From a checkpoint of a small self-supervised image encoder: patch size [2, 2].
Rows from block 6 of a small self-supervised image encoder, named by matrix and row number. Rows with one number belong to one neuron. Each number is 500 + 50 x the weight over its row's rms, rounded and kept within 0 to 999. All counts start at 0. Numbers have three digits each.
After each neuron's rows are labels from the 100 images, of 14848, where the neuron reaches its highest value: "top examples" is what is common among them. Only what is clearly more common there than usual is listed. The data: Sentinel-2 satellite tiles (TerraMesh). In brackets: how many of the 100, against the usual share in percent.
# fc1: MLP up (model.blocks.6.mlp.fc1.weight, 576x192), inputs 48-95
# fc2: MLP down (model.blocks.6.mlp.fc2.weight, 192x576, transposed), outputs 48-95

fc1.132:537539601516512488489389522502484506463544462460493522527508453464480485418486573542529549463597443496411397563515474537569480493596485498455512
fc2.132:473554427624507458398612588434521515488490560433449540523568492522579463557584541522520462457502445447549548569483470477459479521507531479479455
top examples: water (75 vs 40.4); main land cover: water (38 vs 11.2); flooded vegetation (26 vs 10.2)

fc1.499:476487522463444576581425460602586486614541472531564489448491546523396530418460519535431489533481510472494506525432571558449571439498491453431514
fc2.499:424536590559496478443579541480518572515461430447461551518582477569525502552441515450569437463479434440546479551448492377462456487533412497440495
top examples: water (73 vs 40.4); main land cover: water (39 vs 11.2)

fc1.257:533412542467441598482499486516468561536494447502547452570519546559468482572496538366456526536454448486533494489472476475446517525493384487501548
fc2.257:569445470529544402520441524417407454467460470507584489459565507398508573458517459543467445505475428490500483553478438480531504554529588471488575
top examples: main land cover: water (36 vs 11.2)

fc1.520:541424508479483597593563462520486504547424386439473457541546499481557460441419464455401429434478552500420531470600438550440436393540378514548511
fc2.520:485414457453520505538461449478422559534540450512612477489490511444448571420476432448432544558431497540474515471513605390540474627504547484535527
top examples: main land cover: water (42 vs 11.2)

fc1.441:543530684501565442522394515479506520495462468490518540506528536492572502545500489483500445464630437439489511515462444490500472547525506503473475
fc2.441:476530401587465537430631498539540513501568573517497520514492479567497465489579507481534513491465479470521555527475523498427530516490538523482464
top examples: water (67 vs 40.4)

fc1.375:587529453516494521571429481603549510480657610566586520487399433519457491400569541556476606555471515492462514533480555634536539447466556508528539
fc2.375:430535497552526508456552569479464612478482514409472510588535491506566443520537526525457481454456515538585569490570521401531410534495564500544392
top examples: main land cover: water (39 vs 11.2)

fc1.57:433533486481448539452507460472438472604556443467591466450478485501400559430385476447480531515459525544529523531517554552472473494571481537447554
fc2.57:520479483437510500516427470409398483514444426531530495441445509499460543485543442534510529550465466485501544485456525431457507666454573491473525
top examples: main land cover: trees (45 vs 19.5); main land cover: water (30 vs 11.2)

fc1.285:492427464436517508438571483508462504581553522471572564504534472503406541462441493494545447472454461528435415426468491516504511424614411577465507
fc2.285:556461431459474482548540501439429499468526446480556454486505556405517533462506467516484487568444506528445564479545509516539495573517559501508562
top examples: crops (67 vs 38.8); built area (65 vs 37.5)

fc1.248:461465442493389510505465538496538477528454485463514528527455525435540543535405496389428537538514437536484510447538455515520520530611485467535572
fc2.248:491448505430572546624473467475379530508512453501570502466436511500487528432459454479460580522391512553505529474502557407585479630443553464522494
top examples: main land cover: water (52 vs 11.2)

fc1.553:404478560494435473542526535467514519553522393477533540481579475434514473540504438410479549508466537451577420498468487462510475504545455460415455
fc2.553:485447425380559473546465423433427431450475495558483428470413531433500515464441508555534510536449517527408476469499527494525554569443566499524560
top examples: built area (73 vs 37.5); main land cover: built area (30 vs 4.6)

fc1.573:525497370504436532572409563424523562501503485482474469456529563423566571472450441478503404526532470524482518582575422436478488439539433533443464
fc2.573:520417516425468546563512456496434544582556429519571491461487466517455568411417416415465552549426513526490474478486595380500493602449488469461568
top examples: main land cover: trees (50 vs 19.5); main land cover: water (29 vs 11.2)

fc1.89:472476520545470505490500496503544497557434457488553447459600535569409562568490491525488416550545569488466486489576541507435475488575301502559543
fc2.89:447553554450617450577530502471508466420516504494457475477448490498556468481453542577559550505524468456475541499488430537572501571477562519512508
top examples: snow or ice (68 vs 20.6); main land cover: snow or ice (66 vs 14.6)

fc1.109:461428460440453534477487574504462501531495372468491498545574503521525521547424473464494477524439478475570543521519538465514473469483490513497458
fc2.109:591498432558487476473441479463391469496536593537518465441500508465482546497576467526502529553469516538427515491525519526484556615480583485514536
top examples: built area (65 vs 37.5)

fc1.100:405445464425455504498483485531534568596431414489491488500499522491471520533399467518435475519499542521526479536548528479454457527474506478471444
fc2.100:584478555539512446452479469431451422521451489534535481420546520462443592584531430491543454574505447488410475522485499512516580511485490455449591
top examples: main land cover: built area (28 vs 4.6)

fc1.515:514509506535462487509482522500504542471508427488577479575530449481549457536562564544501573448566461445495484559508459499549444417583425506547470
fc2.515:443558499467602464511503562497531500410479541451400536552469480520595399447449606562535566420548475454564477502507419506592440542496536515529422
top examples: water (86 vs 40.4); main land cover: water (72 vs 11.2)

fc1.263:416542477464493467555478494551569515527457394526490463490512564465489528436487481434566526492591430532467542566553418493541493469511526431573527
fc2.263:523475388550491492481462440449372495561571455527576447452502537463433530491515425463496540578457524529454625507535583386489530599514583489502572
top examples: main land cover: snow or ice (34 vs 14.6)

fc1.32:557461487535459552400525497515575550505454472443477527582546496491502452460460555431487513473577568544502441436580513516413438492492483557507493
fc2.32:500491455545409499372544553452484582556510480464530492573604490461519505523600468419464484470481506543521512528522555467395471544528475486518476
top examples: bare ground (50 vs 24.4); main land cover: rangeland (43 vs 20.4)

fc1.451:415562493469460573544561462620603551556515461593536572521503492491488460514492524541453533497410467415540536549457522566502517475477493446423536
fc2.451:559451483549478421440511537419491503542522482493575501462611525464491589476548441467530439526510380435460475584440487461473510469525463450413577
top examples: clouds (75 vs 15.4); main land cover: trees (45 vs 19.5); main land cover: water (37 vs 11.2)

fc1.129:462440516487504495488458549466482497552466364451439507531568553498554510546393514426543426503521464504532503534480499499460454516507449510483503
fc2.129:504557395564534492445560525483421523463525605483485472521498461502528484476599514542495569502459529533500557473531507499521484663485605525536461
top examples: main land cover: trees (42 vs 19.5)

fc1.158:530478469504416505542434458480590483569556456529469563522561493524503452390428503443534510533619474446517492570441523504487464424570415462430519
fc2.158:389513602456514543524564513506518529497466461470521516518473550537539478503463521503564490452474497474569486453448516435518493529505433548492500
top examples: main land cover: water (32 vs 11.2)

fc1.493:577412445526527570497498503524518526551567467554481450478458565479565489545448442435533463483507512476549536534499547562510474551522386431422486
fc2.493:511465567441504518520469460417365533502550432525590461483489550469458517434488488485443495527460495535451562496520548397443464597479468500519506
top examples: main land cover: water (43 vs 11.2)

fc1.113:551474558472423464439536478464479499534391372479524544511522522462433547567486456491476437561499447463449524521435473535499526477547483452472526
fc2.113:429552429468615438543487542466518461423494525474437534510458447494568430392474578575535649439538449437518418543467417549604468523499566494490483
top examples: main land cover: trees (48 vs 19.5)

fc1.308:506548529443480459543447522438478523571480453522567462459464531479435499419414485469477506501466563503437484478424425501433567441467396451438435
fc2.308:456486523538532544445515445506538606521602489545488482504514455566378559500533464472471658576443457475454509465546518418530534555585628555471461
top examples: main land cover: water (28 vs 11.2)

fc1.507:484456502493391445428526511473469425505519454550565502425595522444497500463483485415553431515514480562387519539536519563445579498587303520484512
fc2.507:573440365554540486480426549416432560512545501417481480494590490461533502365574466438486398497475465490503614555527524449413475606464527448498484
top examples: crops (69 vs 38.8); built area (62 vs 37.5)

fc1.12:507490527492458495442477553538535441579450408458469558535522437512418469486471428469441436459596529494481403553568535511483583458628391502501569
fc2.12:448489564456517524587538441438447482491601514538519441450463502453502556463499495541482591558433522523439485489516530469491520598525571529525561
top examples: main land cover: trees (46 vs 19.5); main land cover: water (30 vs 11.2)

fc1.189:522476442474518497551485557417502466486587460434505554460463495507502533461413503500427429460537413426556431473515476483461419486552443470484576
fc2.189:574380353456510518563455445456466550526442411517579487479488488458459540469409437503448492553452501523469466482541554461516488521470482465500526
top examples: main land cover: trees (48 vs 19.5)

fc1.418:478432442530434420455469483500595464566564497491510448546582418434509542427494572446472452494484455447557400568570536436550528530449503504467529
fc2.418:504460559462460554496453435494391470540568450535524491504409528508398567521473431485523560537442556520437523493512561435424567598500490489497566
top examples: main land cover: trees (60 vs 19.5)

fc1.367:519521523493449499471517507494515530620540554509572590490464547554570458498494463442408475486478516551531426568549510518551555463526494468550529
fc2.367:562489339433544451500519554475486534417671497506491429491462472457519484482550526537502515483526545527483572469540501517470459547527555544559516
top examples: main land cover: trees (51 vs 19.5); main land cover: water (36 vs 11.2)

fc1.354:483487514489427583495487485537618524563568441584560537440497494588452490445442501506444480561489480414472458518447478579517532456554484452419523
fc2.354:438554565523526466477540525466513551501456414428432558514545474568552487538401539455580455443508443435543484533429480394502456498522424499434492
top examples: water (77 vs 40.4); main land cover: water (60 vs 11.2); clouds (38 vs 15.4)

fc1.92:425491534506446608553511460580547518518562519531427574561417485610430487544471504483489534472460545453508563543425556533498535456522493465440507
fc2.92:533475537498537392506464564397484494482481382435542528508555500453551525495467519500555472463547425459478476558491419452528436455560441450478528
top examples: water (65 vs 40.4); clouds (47 vs 15.4); main land cover: water (32 vs 11.2)

fc1.211:477524465439497483578418548546590521462492442463526477467442447462474435478568443417444424461507427410528509574515512465453465475512350536469555
fc2.211:459528429465479454409611524442469491501517524493427519507534575482542496525526491507515491489580474471547497486422526481501472689444534466480514
top examples: snow or ice (61 vs 20.6); main land cover: snow or ice (46 vs 14.6)

fc1.93:500507571503551474502407547519566468457524485472426564525482477504557495462471584551564551462561419449494374526495434509558498474529490523474524
fc2.93:495516452615489441405592603424538502464427504421467510534604477477572469566563555510507424454511451455535531562516459462464473479563474491502449
top examples: water (73 vs 40.4); main land cover: water (50 vs 11.2)

fc1.554:524421533461447557511420494478563534470463498523469439479500431497481477577438415394562485440612439460447524516471547450458457537471454537531453
fc2.554:550488441457487490496498521432437504498621464521573457458449507451502519358501474484555570540442471530455518507505568398472485599552529521484547
top examples: main land cover: snow or ice (35 vs 14.6)

fc1.435:533467545432554513528390445548554413573585480570432495476523545495440449400398449465485541554522434499459438547423449495441567537510401486435526
fc2.435:563489513563561501519419474454392487480529404521542467449458526473462576494521449509494478557417539564432491442502544461510497628489569514516549
top examples: built area (63 vs 37.5); main land cover: trees (43 vs 19.5)

fc1.384:508466560467528485523381492463540443461475523459495547477495492502504428513461522454533431436644473459523423575500433517548536530505441547469472
fc2.384:514514381620456441432598584430535477472475523444495519513564462484543479527569540500543485469493423443501529573499466512424503492545497470469476
top examples: flooded vegetation (31 vs 10.2)

fc1.163:508539540462409530502402417468586477577561508471546566516596546439505596506521433438472456531590415515382466481502500570531442522587506490428523
fc2.163:515437455452550553607476438489401475515554400546516429467389493509433531417464458523485575583457569553456488444508541490466544616465480511569543
top examples: built area (70 vs 37.5)

fc1.34:593498495487512476548374558470524488482507518517520442505480466454514507452523577488461508514598461513465407497535463513495532477565515466516502
fc2.34:524562454602529393420575592402538428435461533474439510476555487493564476542553562581572480470552415412478504575463397541517519500537511496475511
top examples: main land cover: water (39 vs 11.2); main land cover: bare ground (25 vs 5.1)

fc1.67:461524592527485553527537502508511492530630511449544534545508462477456517483564502409485447462612520472577477454506464514437511496558517533540487
fc2.67:489529452589509567434505473505469511518470556489489508507482484578492467556557497483522504531445509521518582464510542409555506551465545554492444
top examples: main land cover: snow or ice (33 vs 14.6)

fc1.450:514562590398501526476526471487473580535480401453562539513590530456552538510477439522456467491554555491543510470499435450469477521484475436434446
fc2.450:548472396473499479515415481423413498502644533522517404411507497449490519419506443517496538558448512530407527485545546470475494589500583503516572
top examples: snow or ice (47 vs 20.6); main land cover: snow or ice (38 vs 14.6)

fc1.352:500515543516493478465467458442535421470392486479531493424485432460549472544518533482536493486656455412482451509500419555565557472578429463529562
fc2.352:504524513609416491379524553539550549539572521469500536544609460492471502470544488435482441486518467448540475573516565470388542490551475503470469
top examples: water (72 vs 40.4); flooded vegetation (36 vs 10.2); main land cover: water (32 vs 11.2)

fc1.192:432557345541557515441597552468584495528478510514434463475537488550522428491530549563512453457473541431562527481459452491499560537517488521482470
fc2.192:499464462475559482523581526418429519514463503463565545465503579453531533490533471572467517514430438450515548534437500460555456569439582431437523
top examples: clouds (85 vs 15.4); main land cover: clouds (28 vs 2.5)

fc1.547:541506544496478511466559428483525498504536449484600455517553469441444486422526407468541436481460479440505425486474516440492590541525364518506522
fc2.547:489502379471452509534455460486504496470516509590534417463438455499422545466437517544558580612447540539410521451530521504496534514522580522540561
top examples: built area (77 vs 37.5); crops (74 vs 38.8)

fc1.73:482545554461535478546421491484551481506519483492472512515489445465552437516498513470530468428602434457474380501432479513512537522557503460507590
fc2.73:488496458630478471400597596470545522490424481415470493558610477489542482564565540476516423451512457472532535543519478449449480490564464505504448
top examples: water (77 vs 40.4); main land cover: water (42 vs 11.2); flooded vegetation (33 vs 10.2)

fc1.239:463533526479415466530529519559553495531499470478465511552540458483442494528453508494457542503440488420539410543527473503473461448536483454421484
fc2.239:480529473555482411439523560466545437452532470487481530497563467526556499486551530472613493451564388428486452585459429478471533483559455493451549
top examples: clouds (55 vs 15.4); main land cover: trees (40 vs 19.5); main land cover: water (34 vs 11.2)

fc1.517:504520615542461486544433574470499527510515469448606482489541428445542433483558596541489589467548438458442484532510477521589462412654499521511534
fc2.517:430574486517576461460577593479527499449475555431413556562510496523603410491495583553510540423528452431587525539470442467536437557488546495503411
top examples: water (73 vs 40.4); main land cover: water (43 vs 11.2)

fc1.264:556508449449431454507463421488533497546466361500555460533488486564419529542455483489497483456455436505481434489555441563452444441597419542554563
fc2.264:584447450456582506505522495463386576510641492498548514496445557475532503358478502511482536498470488512511532479490543452516475652433617492497488
top examples: main land cover: water (41 vs 11.2)

fc1.62:458427483412498516581446434547550607528452435521446488480563497489430491478450552503423400492509527486421454473570492457451463420576426499559483
fc2.62:475484637484542544480512448480410451529466489518528486455464555451473567589514446534499580545479527543441543433502565447547533674446603468506542
top examples: main land cover: water (40 vs 11.2)

fc1.54:501550570511495576568463577473494517458507531478503575498485434456440569499415461523559581440446451568433473440543576547481479446526467414488478
fc2.54:525439443421480502570434424449500461501571475584555414494466444472435581471461467482536482555472535523418518484563534495486588532602489524517553
top examples: main land cover: trees (47 vs 19.5)

fc1.478:472386423434512496482527504572475565571459482429568535491514510490505441493515434446511418519551500443554497445543479460434543490510431558591471
fc2.478:521453490454473534506533512442398577547569436469607522498469537450538516374503461499426586491389491499503522500523568414468444593469518453471526
top examples: main land cover: water (54 vs 11.2)