From a checkpoint of a small self-supervised image encoder: norm layernorm.
Rows from block 7 of a small self-supervised image encoder, named by matrix and row number. Rows with one number belong to one neuron. Each number is 50 + 15 x the weight over its row's rms, rounded and kept within 0 to 99. All counts start at 0.
Before each neuron's rows are labels from the 100 images, of 14848, where the neuron reaches its highest value: "strongest on" is what is common among them. Only what is clearly more common there than usual is listed. The data: Sentinel-2 satellite tiles (TerraMesh).
# fc1: MLP up (model.blocks.7.mlp.fc1.weight, 576x192), inputs 160-191
# fc2: MLP down (model.blocks.7.mlp.fc2.weight, 192x576, transposed), outputs 160-191

strongest on: main land cover: water
fc1.570:27 50 33 72 62 62 70 40 71 63 33 45 30 61 65 52 44 79 29 32 74 65 55 42 62 27 62 33 31 73 46 57
fc2.570:36 50 66 52 62 50 45 68 37 47 27 61 50 44 52 53 80 84 33 23 56 22 40 31 32 70 81 51 54 80 64 44

strongest on: main land cover: bare ground
fc1.171:47 38 56 66 58 53 59 52 33 37 07 51 75 62 51 57 59 51 38 80 36 33 58 00 53 50 52 39 57 65 55 49
fc2.171:40 48 22 47 35 60 63 55 66 63 58 51 32 03 60 51 26 35 50 61 37 66 67 56 58 23 28 55 60 34 34 39

strongest on: crops; built area; main land cover: trees
fc1.545:34 45 69 38 65 31 37 61 26 45 28 28 51 43 54 66 77 53 20 75 56 39 47 55 37 77 64 47 50 43 51 58
fc2.545:71 62 43 50 42 67 31 49 69 30 61 60 67 33 38 31 16 22 66 59 58 45 42 43 60 19 36 46 55 37 54 53

strongest on: main land cover: trees
fc1.431:26 60 29 40 51 58 78 37 45 83 25 47 16 38 68 47 55 71 52 43 54 57 42 42 43 23 42 55 33 53 40 57
fc2.431:36 68 74 72 47 46 47 46 57 46 45 50 39 50 56 49 46 56 62 27 53 51 41 42 60 55 62 45 38 54 88 58

strongest on: main land cover: snow or ice
fc1.222:57 52 39 56 76 19 74 41 40 29 40 45 77 48 49 51 61 88 63 72 56 55 61 32 32 46 57 35 46 83 18 59
fc2.222:35 42 38 77 35 59 60 42 38 46 44 41 38 54 43 33 49 69 40 12 46 64 63 47 68 33 71 31 71 50 41 35

strongest on: main land cover: snow or ice
fc1.436:20 58 50 42 55 65 71 33 54 45 35 63 40 39 44 46 39 58 55 36 50 65 47 51 53 48 52 61 51 71 70 26
fc2.436:32 78 46 34 30 73 44 44 66 54 56 57 51 18 60 36 43 51 52 52 32 67 56 31 87 47 46 53 55 54 65 55

strongest on: main land cover: water
fc1.497:46 32 47 87 46 36 54 72 61 58 33 58 64 49 69 49 68 48 61 49 26 48 75 29 44 61 31 26 35 56 24 44
fc2.497:65 67 42 57 54 41 52 47 37 56 26 49 42 39 63 61 49 71 32 44 59 67 45 31 59 40 47 49 52 73 67 54

strongest on: water; main land cover: water; clouds
fc1.94:82 39 46 44 68 52 44 52 78 58 42 30 62 18 37 30 29 33 61 52 64 44 44 38 48 43 91 18 35 49 38 56
fc2.94:44 36 65 44 68 23 55 40 59 43 57 37 46 41 61 66 76 58 66 80 61 49 50 55 47 84 00 74 64 52 45 49

strongest on: main land cover: water
fc1.465:26 44 30 73 44 53 46 60 86 50 28 60 21 29 48 72 60 28 55 70 62 56 51 49 42 19 62 61 81 74 53 51
fc2.465:41 49 63 58 61 54 51 43 49 65 37 35 45 36 62 36 64 80 29 31 44 62 42 50 46 59 73 24 45 58 81 56

strongest on: main land cover: trees
fc1.103:46 48 28 55 67 66 59 47 58 59 38 44 30 55 65 42 62 53 41 40 40 42 42 32 32 49 72 47 56 52 10 45
fc2.103:15 44 64 70 51 37 53 69 40 44 35 63 37 36 68 63 77 78 53 30 55 25 51 37 39 48 58 54 68 76 63 38

strongest on: water; main land cover: water; clouds
fc1.119:95 25 31 42 67 60 45 52 67 28 47 39 66 30 31 50 35 37 51 54 59 67 64 60 47 46 53 30 43 51 30 51
fc2.119:39 55 48 26 45 48 65 51 60 70 63 52 19 60 84 65 63 36 70 82 35 65 58 57 56 70 19 65 49 30 48 53

strongest on: main land cover: snow or ice
fc1.21:41 55 36 64 38 36 75 80 50 50 36 63 72 48 52 63 63 86 49 34 57 29 64 50 63 29 33 27 45 77 52 38
fc2.21:41 61 61 34 48 58 56 50 60 66 37 54 28 28 74 56 42 60 46 69 35 57 48 44 54 58 46 63 36 61 79 54

strongest on: main land cover: built area
fc1.563:23 66 19 75 55 47 45 62 79 65 22 63 40 34 62 61 66 65 59 59 44 47 72 32 29 26 62 46 67 66 35 49
fc2.563:18 45 67 61 57 40 63 48 52 71 39 32 23 75 73 55 69 80 57 45 42 54 47 46 51 79 53 55 49 62 64 43

strongest on: main land cover: snow or ice
fc1.231:40 39 27 54 40 30 59 46 54 69 12 44 42 49 58 40 44 67 53 59 46 42 68 14 61 51 64 41 41 59 50 44
fc2.231:08 34 26 45 40 51 65 53 47 69 44 48 37 14 52 64 43 45 37 48 45 58 73 65 47 24 37 71 68 51 24 36

strongest on: main land cover: water
fc1.133:73 61 12 35 69 72 61 56 83 65 53 61 24 73 58 47 68 62 33 60 32 42 48 29 32 74 60 34 59 51 38 40
fc2.133:15 63 59 48 31 69 39 52 60 59 39 58 47 64 57 49 54 59 41 48 47 31 45 30 66 55 46 69 71 75 72 40

strongest on: water; clouds; main land cover: water
fc1.9:92 50 51 56 55 42 47 56 79 29 47 49 64 25 39 26 00 38 45 52 64 45 43 54 47 19 62 30 17 38 44 63
fc2.9:33 33 74 33 68 28 58 49 34 57 53 45 44 71 60 77 96 65 50 61 53 36 45 62 28 90 30 68 47 67 56 46

strongest on: water; main land cover: water; clouds
fc1.277:41 47 15 80 56 32 50 71 23 78 46 27 21 46 61 60 28 40 39 57 69 74 56 50 42 39 62 48 41 42 44 45
fc2.277:52 46 81 52 62 42 35 42 31 18 50 48 60 79 40 40 71 77 54 20 74 13 38 49 45 69 68 43 60 67 68 52

strongest on: main land cover: trees; main land cover: water
fc1.481:41 49 52 38 61 37 36 64 52 51 37 56 52 48 57 54 67 36 35 44 64 40 42 35 40 62 41 53 58 67 47 40
fc2.481:82 63 62 25 64 36 36 42 71 38 65 40 59 50 51 47 36 21 77 78 64 65 33 58 47 58 29 47 40 30 68 70

strongest on: water; clouds; main land cover: water
fc1.371:76 46 29 68 63 59 42 55 62 55 51 36 54 25 23 34 24 59 22 48 60 65 48 50 33 23 86 27 56 39 39 57
fc2.371:30 35 40 40 68 29 56 57 58 48 50 46 50 46 58 73 63 39 66 75 62 44 57 50 31 69 15 75 64 51 38 44

strongest on: main land cover: rangeland
fc1.239:39 57 57 57 54 48 73 67 58 75 61 60 27 13 56 63 40 73 41 53 32 37 66 60 45 34 54 42 37 65 53 42
fc2.239:76 50 71 39 43 49 45 23 59 33 73 33 53 57 45 36 38 28 76 57 62 69 51 62 64 52 29 52 66 27 64 60

strongest on: snow or ice; main land cover: snow or ice
fc1.180:58 38 48 51 48 52 70 62 49 52 60 37 30 37 58 61 40 64 32 45 39 59 41 17 29 38 36 21 62 31 53 53
fc2.180:54 76 83 27 48 43 35 37 44 45 41 52 45 58 47 34 48 52 85 56 66 68 46 43 59 48 38 65 56 28 85 59

strongest on: water; main land cover: water; flooded vegetation
fc1.548:38 21 41 37 65 44 77 53 43 87 56 40 30 26 54 56 62 48 71 67 49 65 71 55 37 35 43 70 68 32 27 42
fc2.548:49 36 60 57 56 53 37 61 31 30 46 63 83 67 19 54 49 59 43 28 64 21 50 47 36 40 67 58 64 66 50 38

strongest on: main land cover: snow or ice
fc1.142:42 60 40 49 54 63 55 69 58 38 19 37 52 65 52 47 73 56 30 81 38 31 43 19 50 70 41 25 50 70 31 56
fc2.142:06 49 33 50 39 62 55 63 53 56 52 55 43 44 43 55 57 25 37 28 47 57 58 48 52 13 45 73 85 60 43 32

strongest on: main land cover: water
fc1.92:65 19 45 54 31 66 72 62 49 53 31 65 33 31 73 55 57 53 63 71 41 81 78 44 30 65 40 34 64 78 23 49
fc2.92:31 66 62 65 50 49 45 56 43 67 26 55 34 50 71 42 63 80 27 44 44 59 42 37 52 59 68 46 28 58 72 58

strongest on: main land cover: snow or ice
fc1.466:45 45 51 63 68 24 59 31 70 26 57 44 46 67 63 29 43 35 40 59 61 28 37 50 59 67 26 34 36 66 55 63
fc2.466:00 60 60 45 53 55 46 46 53 62 33 33 39 49 63 41 62 78 59 50 59 45 36 41 65 47 45 65 61 65 71 64

strongest on: main land cover: water
fc1.262:37 21 56 81 63 69 40 83 69 44 25 48 29 64 51 33 48 82 41 30 30 45 82 31 49 71 30 53 28 81 28 51
fc2.262:33 73 56 48 47 62 53 46 58 68 28 56 43 32 72 53 49 68 32 59 41 67 44 32 55 42 64 65 42 55 72 56

strongest on: main land cover: water
fc1.464:45 52 54 81 44 47 51 48 60 26 38 46 64 79 40 57 46 45 42 41 33 35 39 19 43 61 56 23 43 54 44 61
fc2.464:23 42 51 49 39 57 65 56 46 68 59 62 34 19 64 62 51 70 28 27 35 37 63 64 52 32 63 53 45 59 47 33

strongest on: water; main land cover: water
fc1.282:69 57 18 41 44 60 68 74 46 62 55 62 57 34 41 57 34 45 52 65 30 76 48 49 48 24 59 39 13 31 18 32
fc2.282:37 18 44 50 56 28 79 45 53 70 64 34 30 42 64 73 45 51 54 55 48 70 76 70 36 62 25 69 68 43 30 33

strongest on: clouds
fc1.472:86 61 53 75 45 32 46 58 99 27 55 61 54 39 47 38 12 66 52 48 63 34 30 38 40 56 45 49 35 67 55 64
fc2.472:74 42 87 19 54 50 48 45 30 44 76 52 57 63 43 64 56 46 72 56 51 47 47 77 41 62 38 74 39 36 96 43

strongest on: main land cover: snow or ice
fc1.116:46 73 15 55 34 32 66 70 71 46 44 30 40 41 30 56 61 50 62 69 55 47 51 28 51 31 55 28 46 58 35 50
fc2.116:58 55 41 51 39 67 53 54 52 65 54 43 29 41 71 38 34 47 43 59 39 78 47 51 55 43 27 68 59 24 56 40

strongest on: snow or ice; main land cover: snow or ice
fc1.387:55 46 62 69 41 75 49 49 45 60 56 65 21 47 54 22 45 76 56 31 48 32 50 64 64 38 75 28 29 57 48 34
fc2.387:56 63 41 47 50 48 36 47 72 45 43 45 55 53 51 40 37 27 62 70 61 60 42 37 58 51 26 57 61 41 47 65

strongest on: main land cover: snow or ice
fc1.50:58 52 39 34 41 76 61 49 75 56 40 44 38 56 68 43 47 74 30 37 53 30 34 40 39 68 44 38 75 52 43 63
fc2.50:55 56 34 62 30 59 49 62 56 51 32 54 56 08 55 44 47 71 37 65 48 55 46 44 60 33 39 61 55 52 62 48

strongest on: water; main land cover: water; clouds
fc1.408:51 31 40 77 37 58 37 45 73 73 24 50 33 43 53 74 40 48 43 47 33 57 51 18 25 50 47 26 47 59 20 61
fc2.408:60 63 58 23 33 72 50 60 62 51 55 61 52 37 62 40 38 37 42 50 47 54 60 57 74 44 30 64 65 38 78 40

strongest on: main land cover: water
fc1.424:34 39 36 73 35 52 82 45 64 66 48 36 38 38 55 53 65 57 31 53 63 45 48 13 34 31 72 35 41 55 39 33
fc2.424:36 65 71 43 39 54 64 40 49 52 41 56 32 79 84 51 47 69 58 39 39 46 56 26 59 53 58 62 43 54 83 45

strongest on: water; main land cover: water; clouds
fc1.375:68 48 47 77 63 46 61 56 57 44 29 31 66 63 41 49 37 38 39 36 59 64 39 33 29 57 69 06 22 39 34 56
fc2.375:19 27 24 37 58 36 58 56 49 65 60 42 42 43 51 78 61 27 78 67 55 58 66 73 32 47 15 80 68 39 27 42

strongest on: clouds; main land cover: water
fc1.243:77 41 24 51 68 53 50 50 44 40 59 35 47 44 26 31 41 59 55 45 50 55 42 57 34 25 95 23 30 45 30 49
fc2.243:41 46 46 39 71 27 49 53 60 55 47 48 47 48 63 68 67 44 69 86 58 49 46 44 40 73 03 73 54 50 43 57

strongest on: main land cover: water
fc1.293:37 64 28 52 43 54 42 41 44 60 65 48 30 49 38 73 72 63 55 64 26 45 69 39 45 71 47 35 65 72 31 36
fc2.293:60 63 49 44 30 76 37 55 65 52 38 54 57 38 43 35 35 46 18 45 55 44 44 48 74 34 49 68 66 51 82 44

strongest on: main land cover: trees
fc1.307:31 58 37 47 54 41 48 50 45 82 28 50 21 12 75 72 63 84 34 50 46 49 37 55 47 52 44 46 54 55 54 53
fc2.307:69 38 76 18 60 46 51 63 28 51 57 57 67 56 41 73 72 44 49 72 50 38 45 63 33 67 38 67 40 45 76 38

strongest on: clouds; main land cover: water
fc1.151:80 39 30 60 49 57 56 55 49 36 26 49 67 10 34 16 30 56 45 48 60 43 52 32 35 48 71 21 31 42 30 41
fc2.151:39 34 52 41 69 19 55 42 54 53 50 36 42 50 59 70 75 52 70 75 66 54 53 54 38 73 01 79 65 51 37 54

strongest on: built area
fc1.269:43 48 27 55 52 39 47 58 56 86 13 34 25 26 59 33 48 51 34 25 41 64 42 41 60 23 59 48 59 65 51 46
fc2.269:10 48 72 49 53 36 67 52 37 47 34 54 23 31 69 61 81 69 48 36 48 37 52 43 45 73 48 58 54 60 72 44

strongest on: main land cover: water
fc1.448:35 47 27 35 50 58 44 73 70 26 48 39 66 63 62 47 40 79 51 44 42 38 71 31 70 40 39 57 53 83 41 55
fc2.448:45 57 52 61 35 68 46 57 61 52 33 44 51 27 61 46 38 76 22 47 43 57 58 36 61 40 43 53 55 50 72 34

strongest on: main land cover: snow or ice
fc1.11:58 60 42 62 46 49 56 57 63 41 27 36 55 71 32 39 57 40 59 45 35 51 44 15 46 56 54 34 44 48 47 46
fc2.11:33 48 46 43 40 59 65 64 54 68 60 66 34 09 67 64 49 62 32 41 30 38 61 61 50 35 58 61 38 57 52 37

strongest on: built area; crops; main land cover: trees; main land cover: built area
fc1.217:35 31 56 58 63 26 58 59 50 49 32 62 45 57 58 35 72 54 72 72 33 69 40 53 56 27 42 38 57 56 60 49
fc2.217:55 67 39 41 36 61 43 53 64 48 43 44 42 36 59 39 49 56 54 75 57 53 34 32 58 52 57 49 51 59 71 65

strongest on: main land cover: bare ground
fc1.25:46 62 55 63 69 46 69 50 36 50 08 41 74 70 42 48 69 33 42 79 44 58 54 05 49 58 52 50 42 68 50 35
fc2.25:38 42 26 45 35 59 62 52 60 61 56 51 39 09 50 51 22 44 51 53 39 67 69 56 60 17 33 63 67 38 33 34

strongest on: water; main land cover: water
fc1.498:28 65 13 64 63 50 43 48 66 79 50 25 13 49 37 44 53 43 42 28 62 45 56 23 52 50 45 62 47 42 32 17
fc2.498:35 64 68 47 60 35 46 52 43 44 35 53 42 49 68 42 73 65 55 32 56 32 32 41 43 75 80 42 35 63 80 63

strongest on: main land cover: water
fc1.62:61 56 23 91 59 67 43 46 49 59 37 52 53 38 67 75 66 57 67 49 37 63 77 41 15 41 59 58 25 63 53 62
fc2.62:43 56 67 62 49 49 55 47 49 61 34 41 35 42 75 46 58 73 19 32 44 51 39 45 64 58 60 42 32 78 75 58

strongest on: water; main land cover: water
fc1.216:39 42 20 65 48 48 55 78 54 60 61 35 48 58 42 77 54 46 59 38 81 61 30 41 48 63 45 54 35 38 36 50
fc2.216:07 36 63 74 48 50 53 52 46 35 34 50 43 35 53 43 60 80 37 23 59 38 58 36 54 44 52 47 82 66 47 41

strongest on: water; main land cover: water
fc1.515:42 54 41 66 80 49 35 68 37 54 40 34 40 68 57 57 49 66 58 34 74 58 56 36 38 31 62 60 42 63 25 39
fc2.515:14 42 59 51 49 49 47 48 29 29 42 48 59 48 34 43 69 79 37 16 66 23 56 50 52 55 58 58 72 68 47 43

strongest on: main land cover: snow or ice
fc1.344:26 42 56 65 54 68 41 35 59 61 30 53 18 55 69 69 53 46 73 33 67 33 38 65 62 48 39 28 45 67 23 55
fc2.344:40 73 76 47 50 39 33 56 25 54 27 49 50 48 57 30 71 90 32 53 75 62 26 24 60 77 68 35 35 39 81 61

strongest on: water; main land cover: water; clouds
fc1.406:34 58 31 52 55 53 43 44 37 53 21 36 35 78 44 70 29 56 56 12 73 75 72 45 54 36 65 63 56 32 14 36
fc2.406:28 54 77 58 55 43 37 57 52 41 24 59 61 34 50 43 92 85 51 40 62 21 37 27 51 72 63 42 51 81 65 50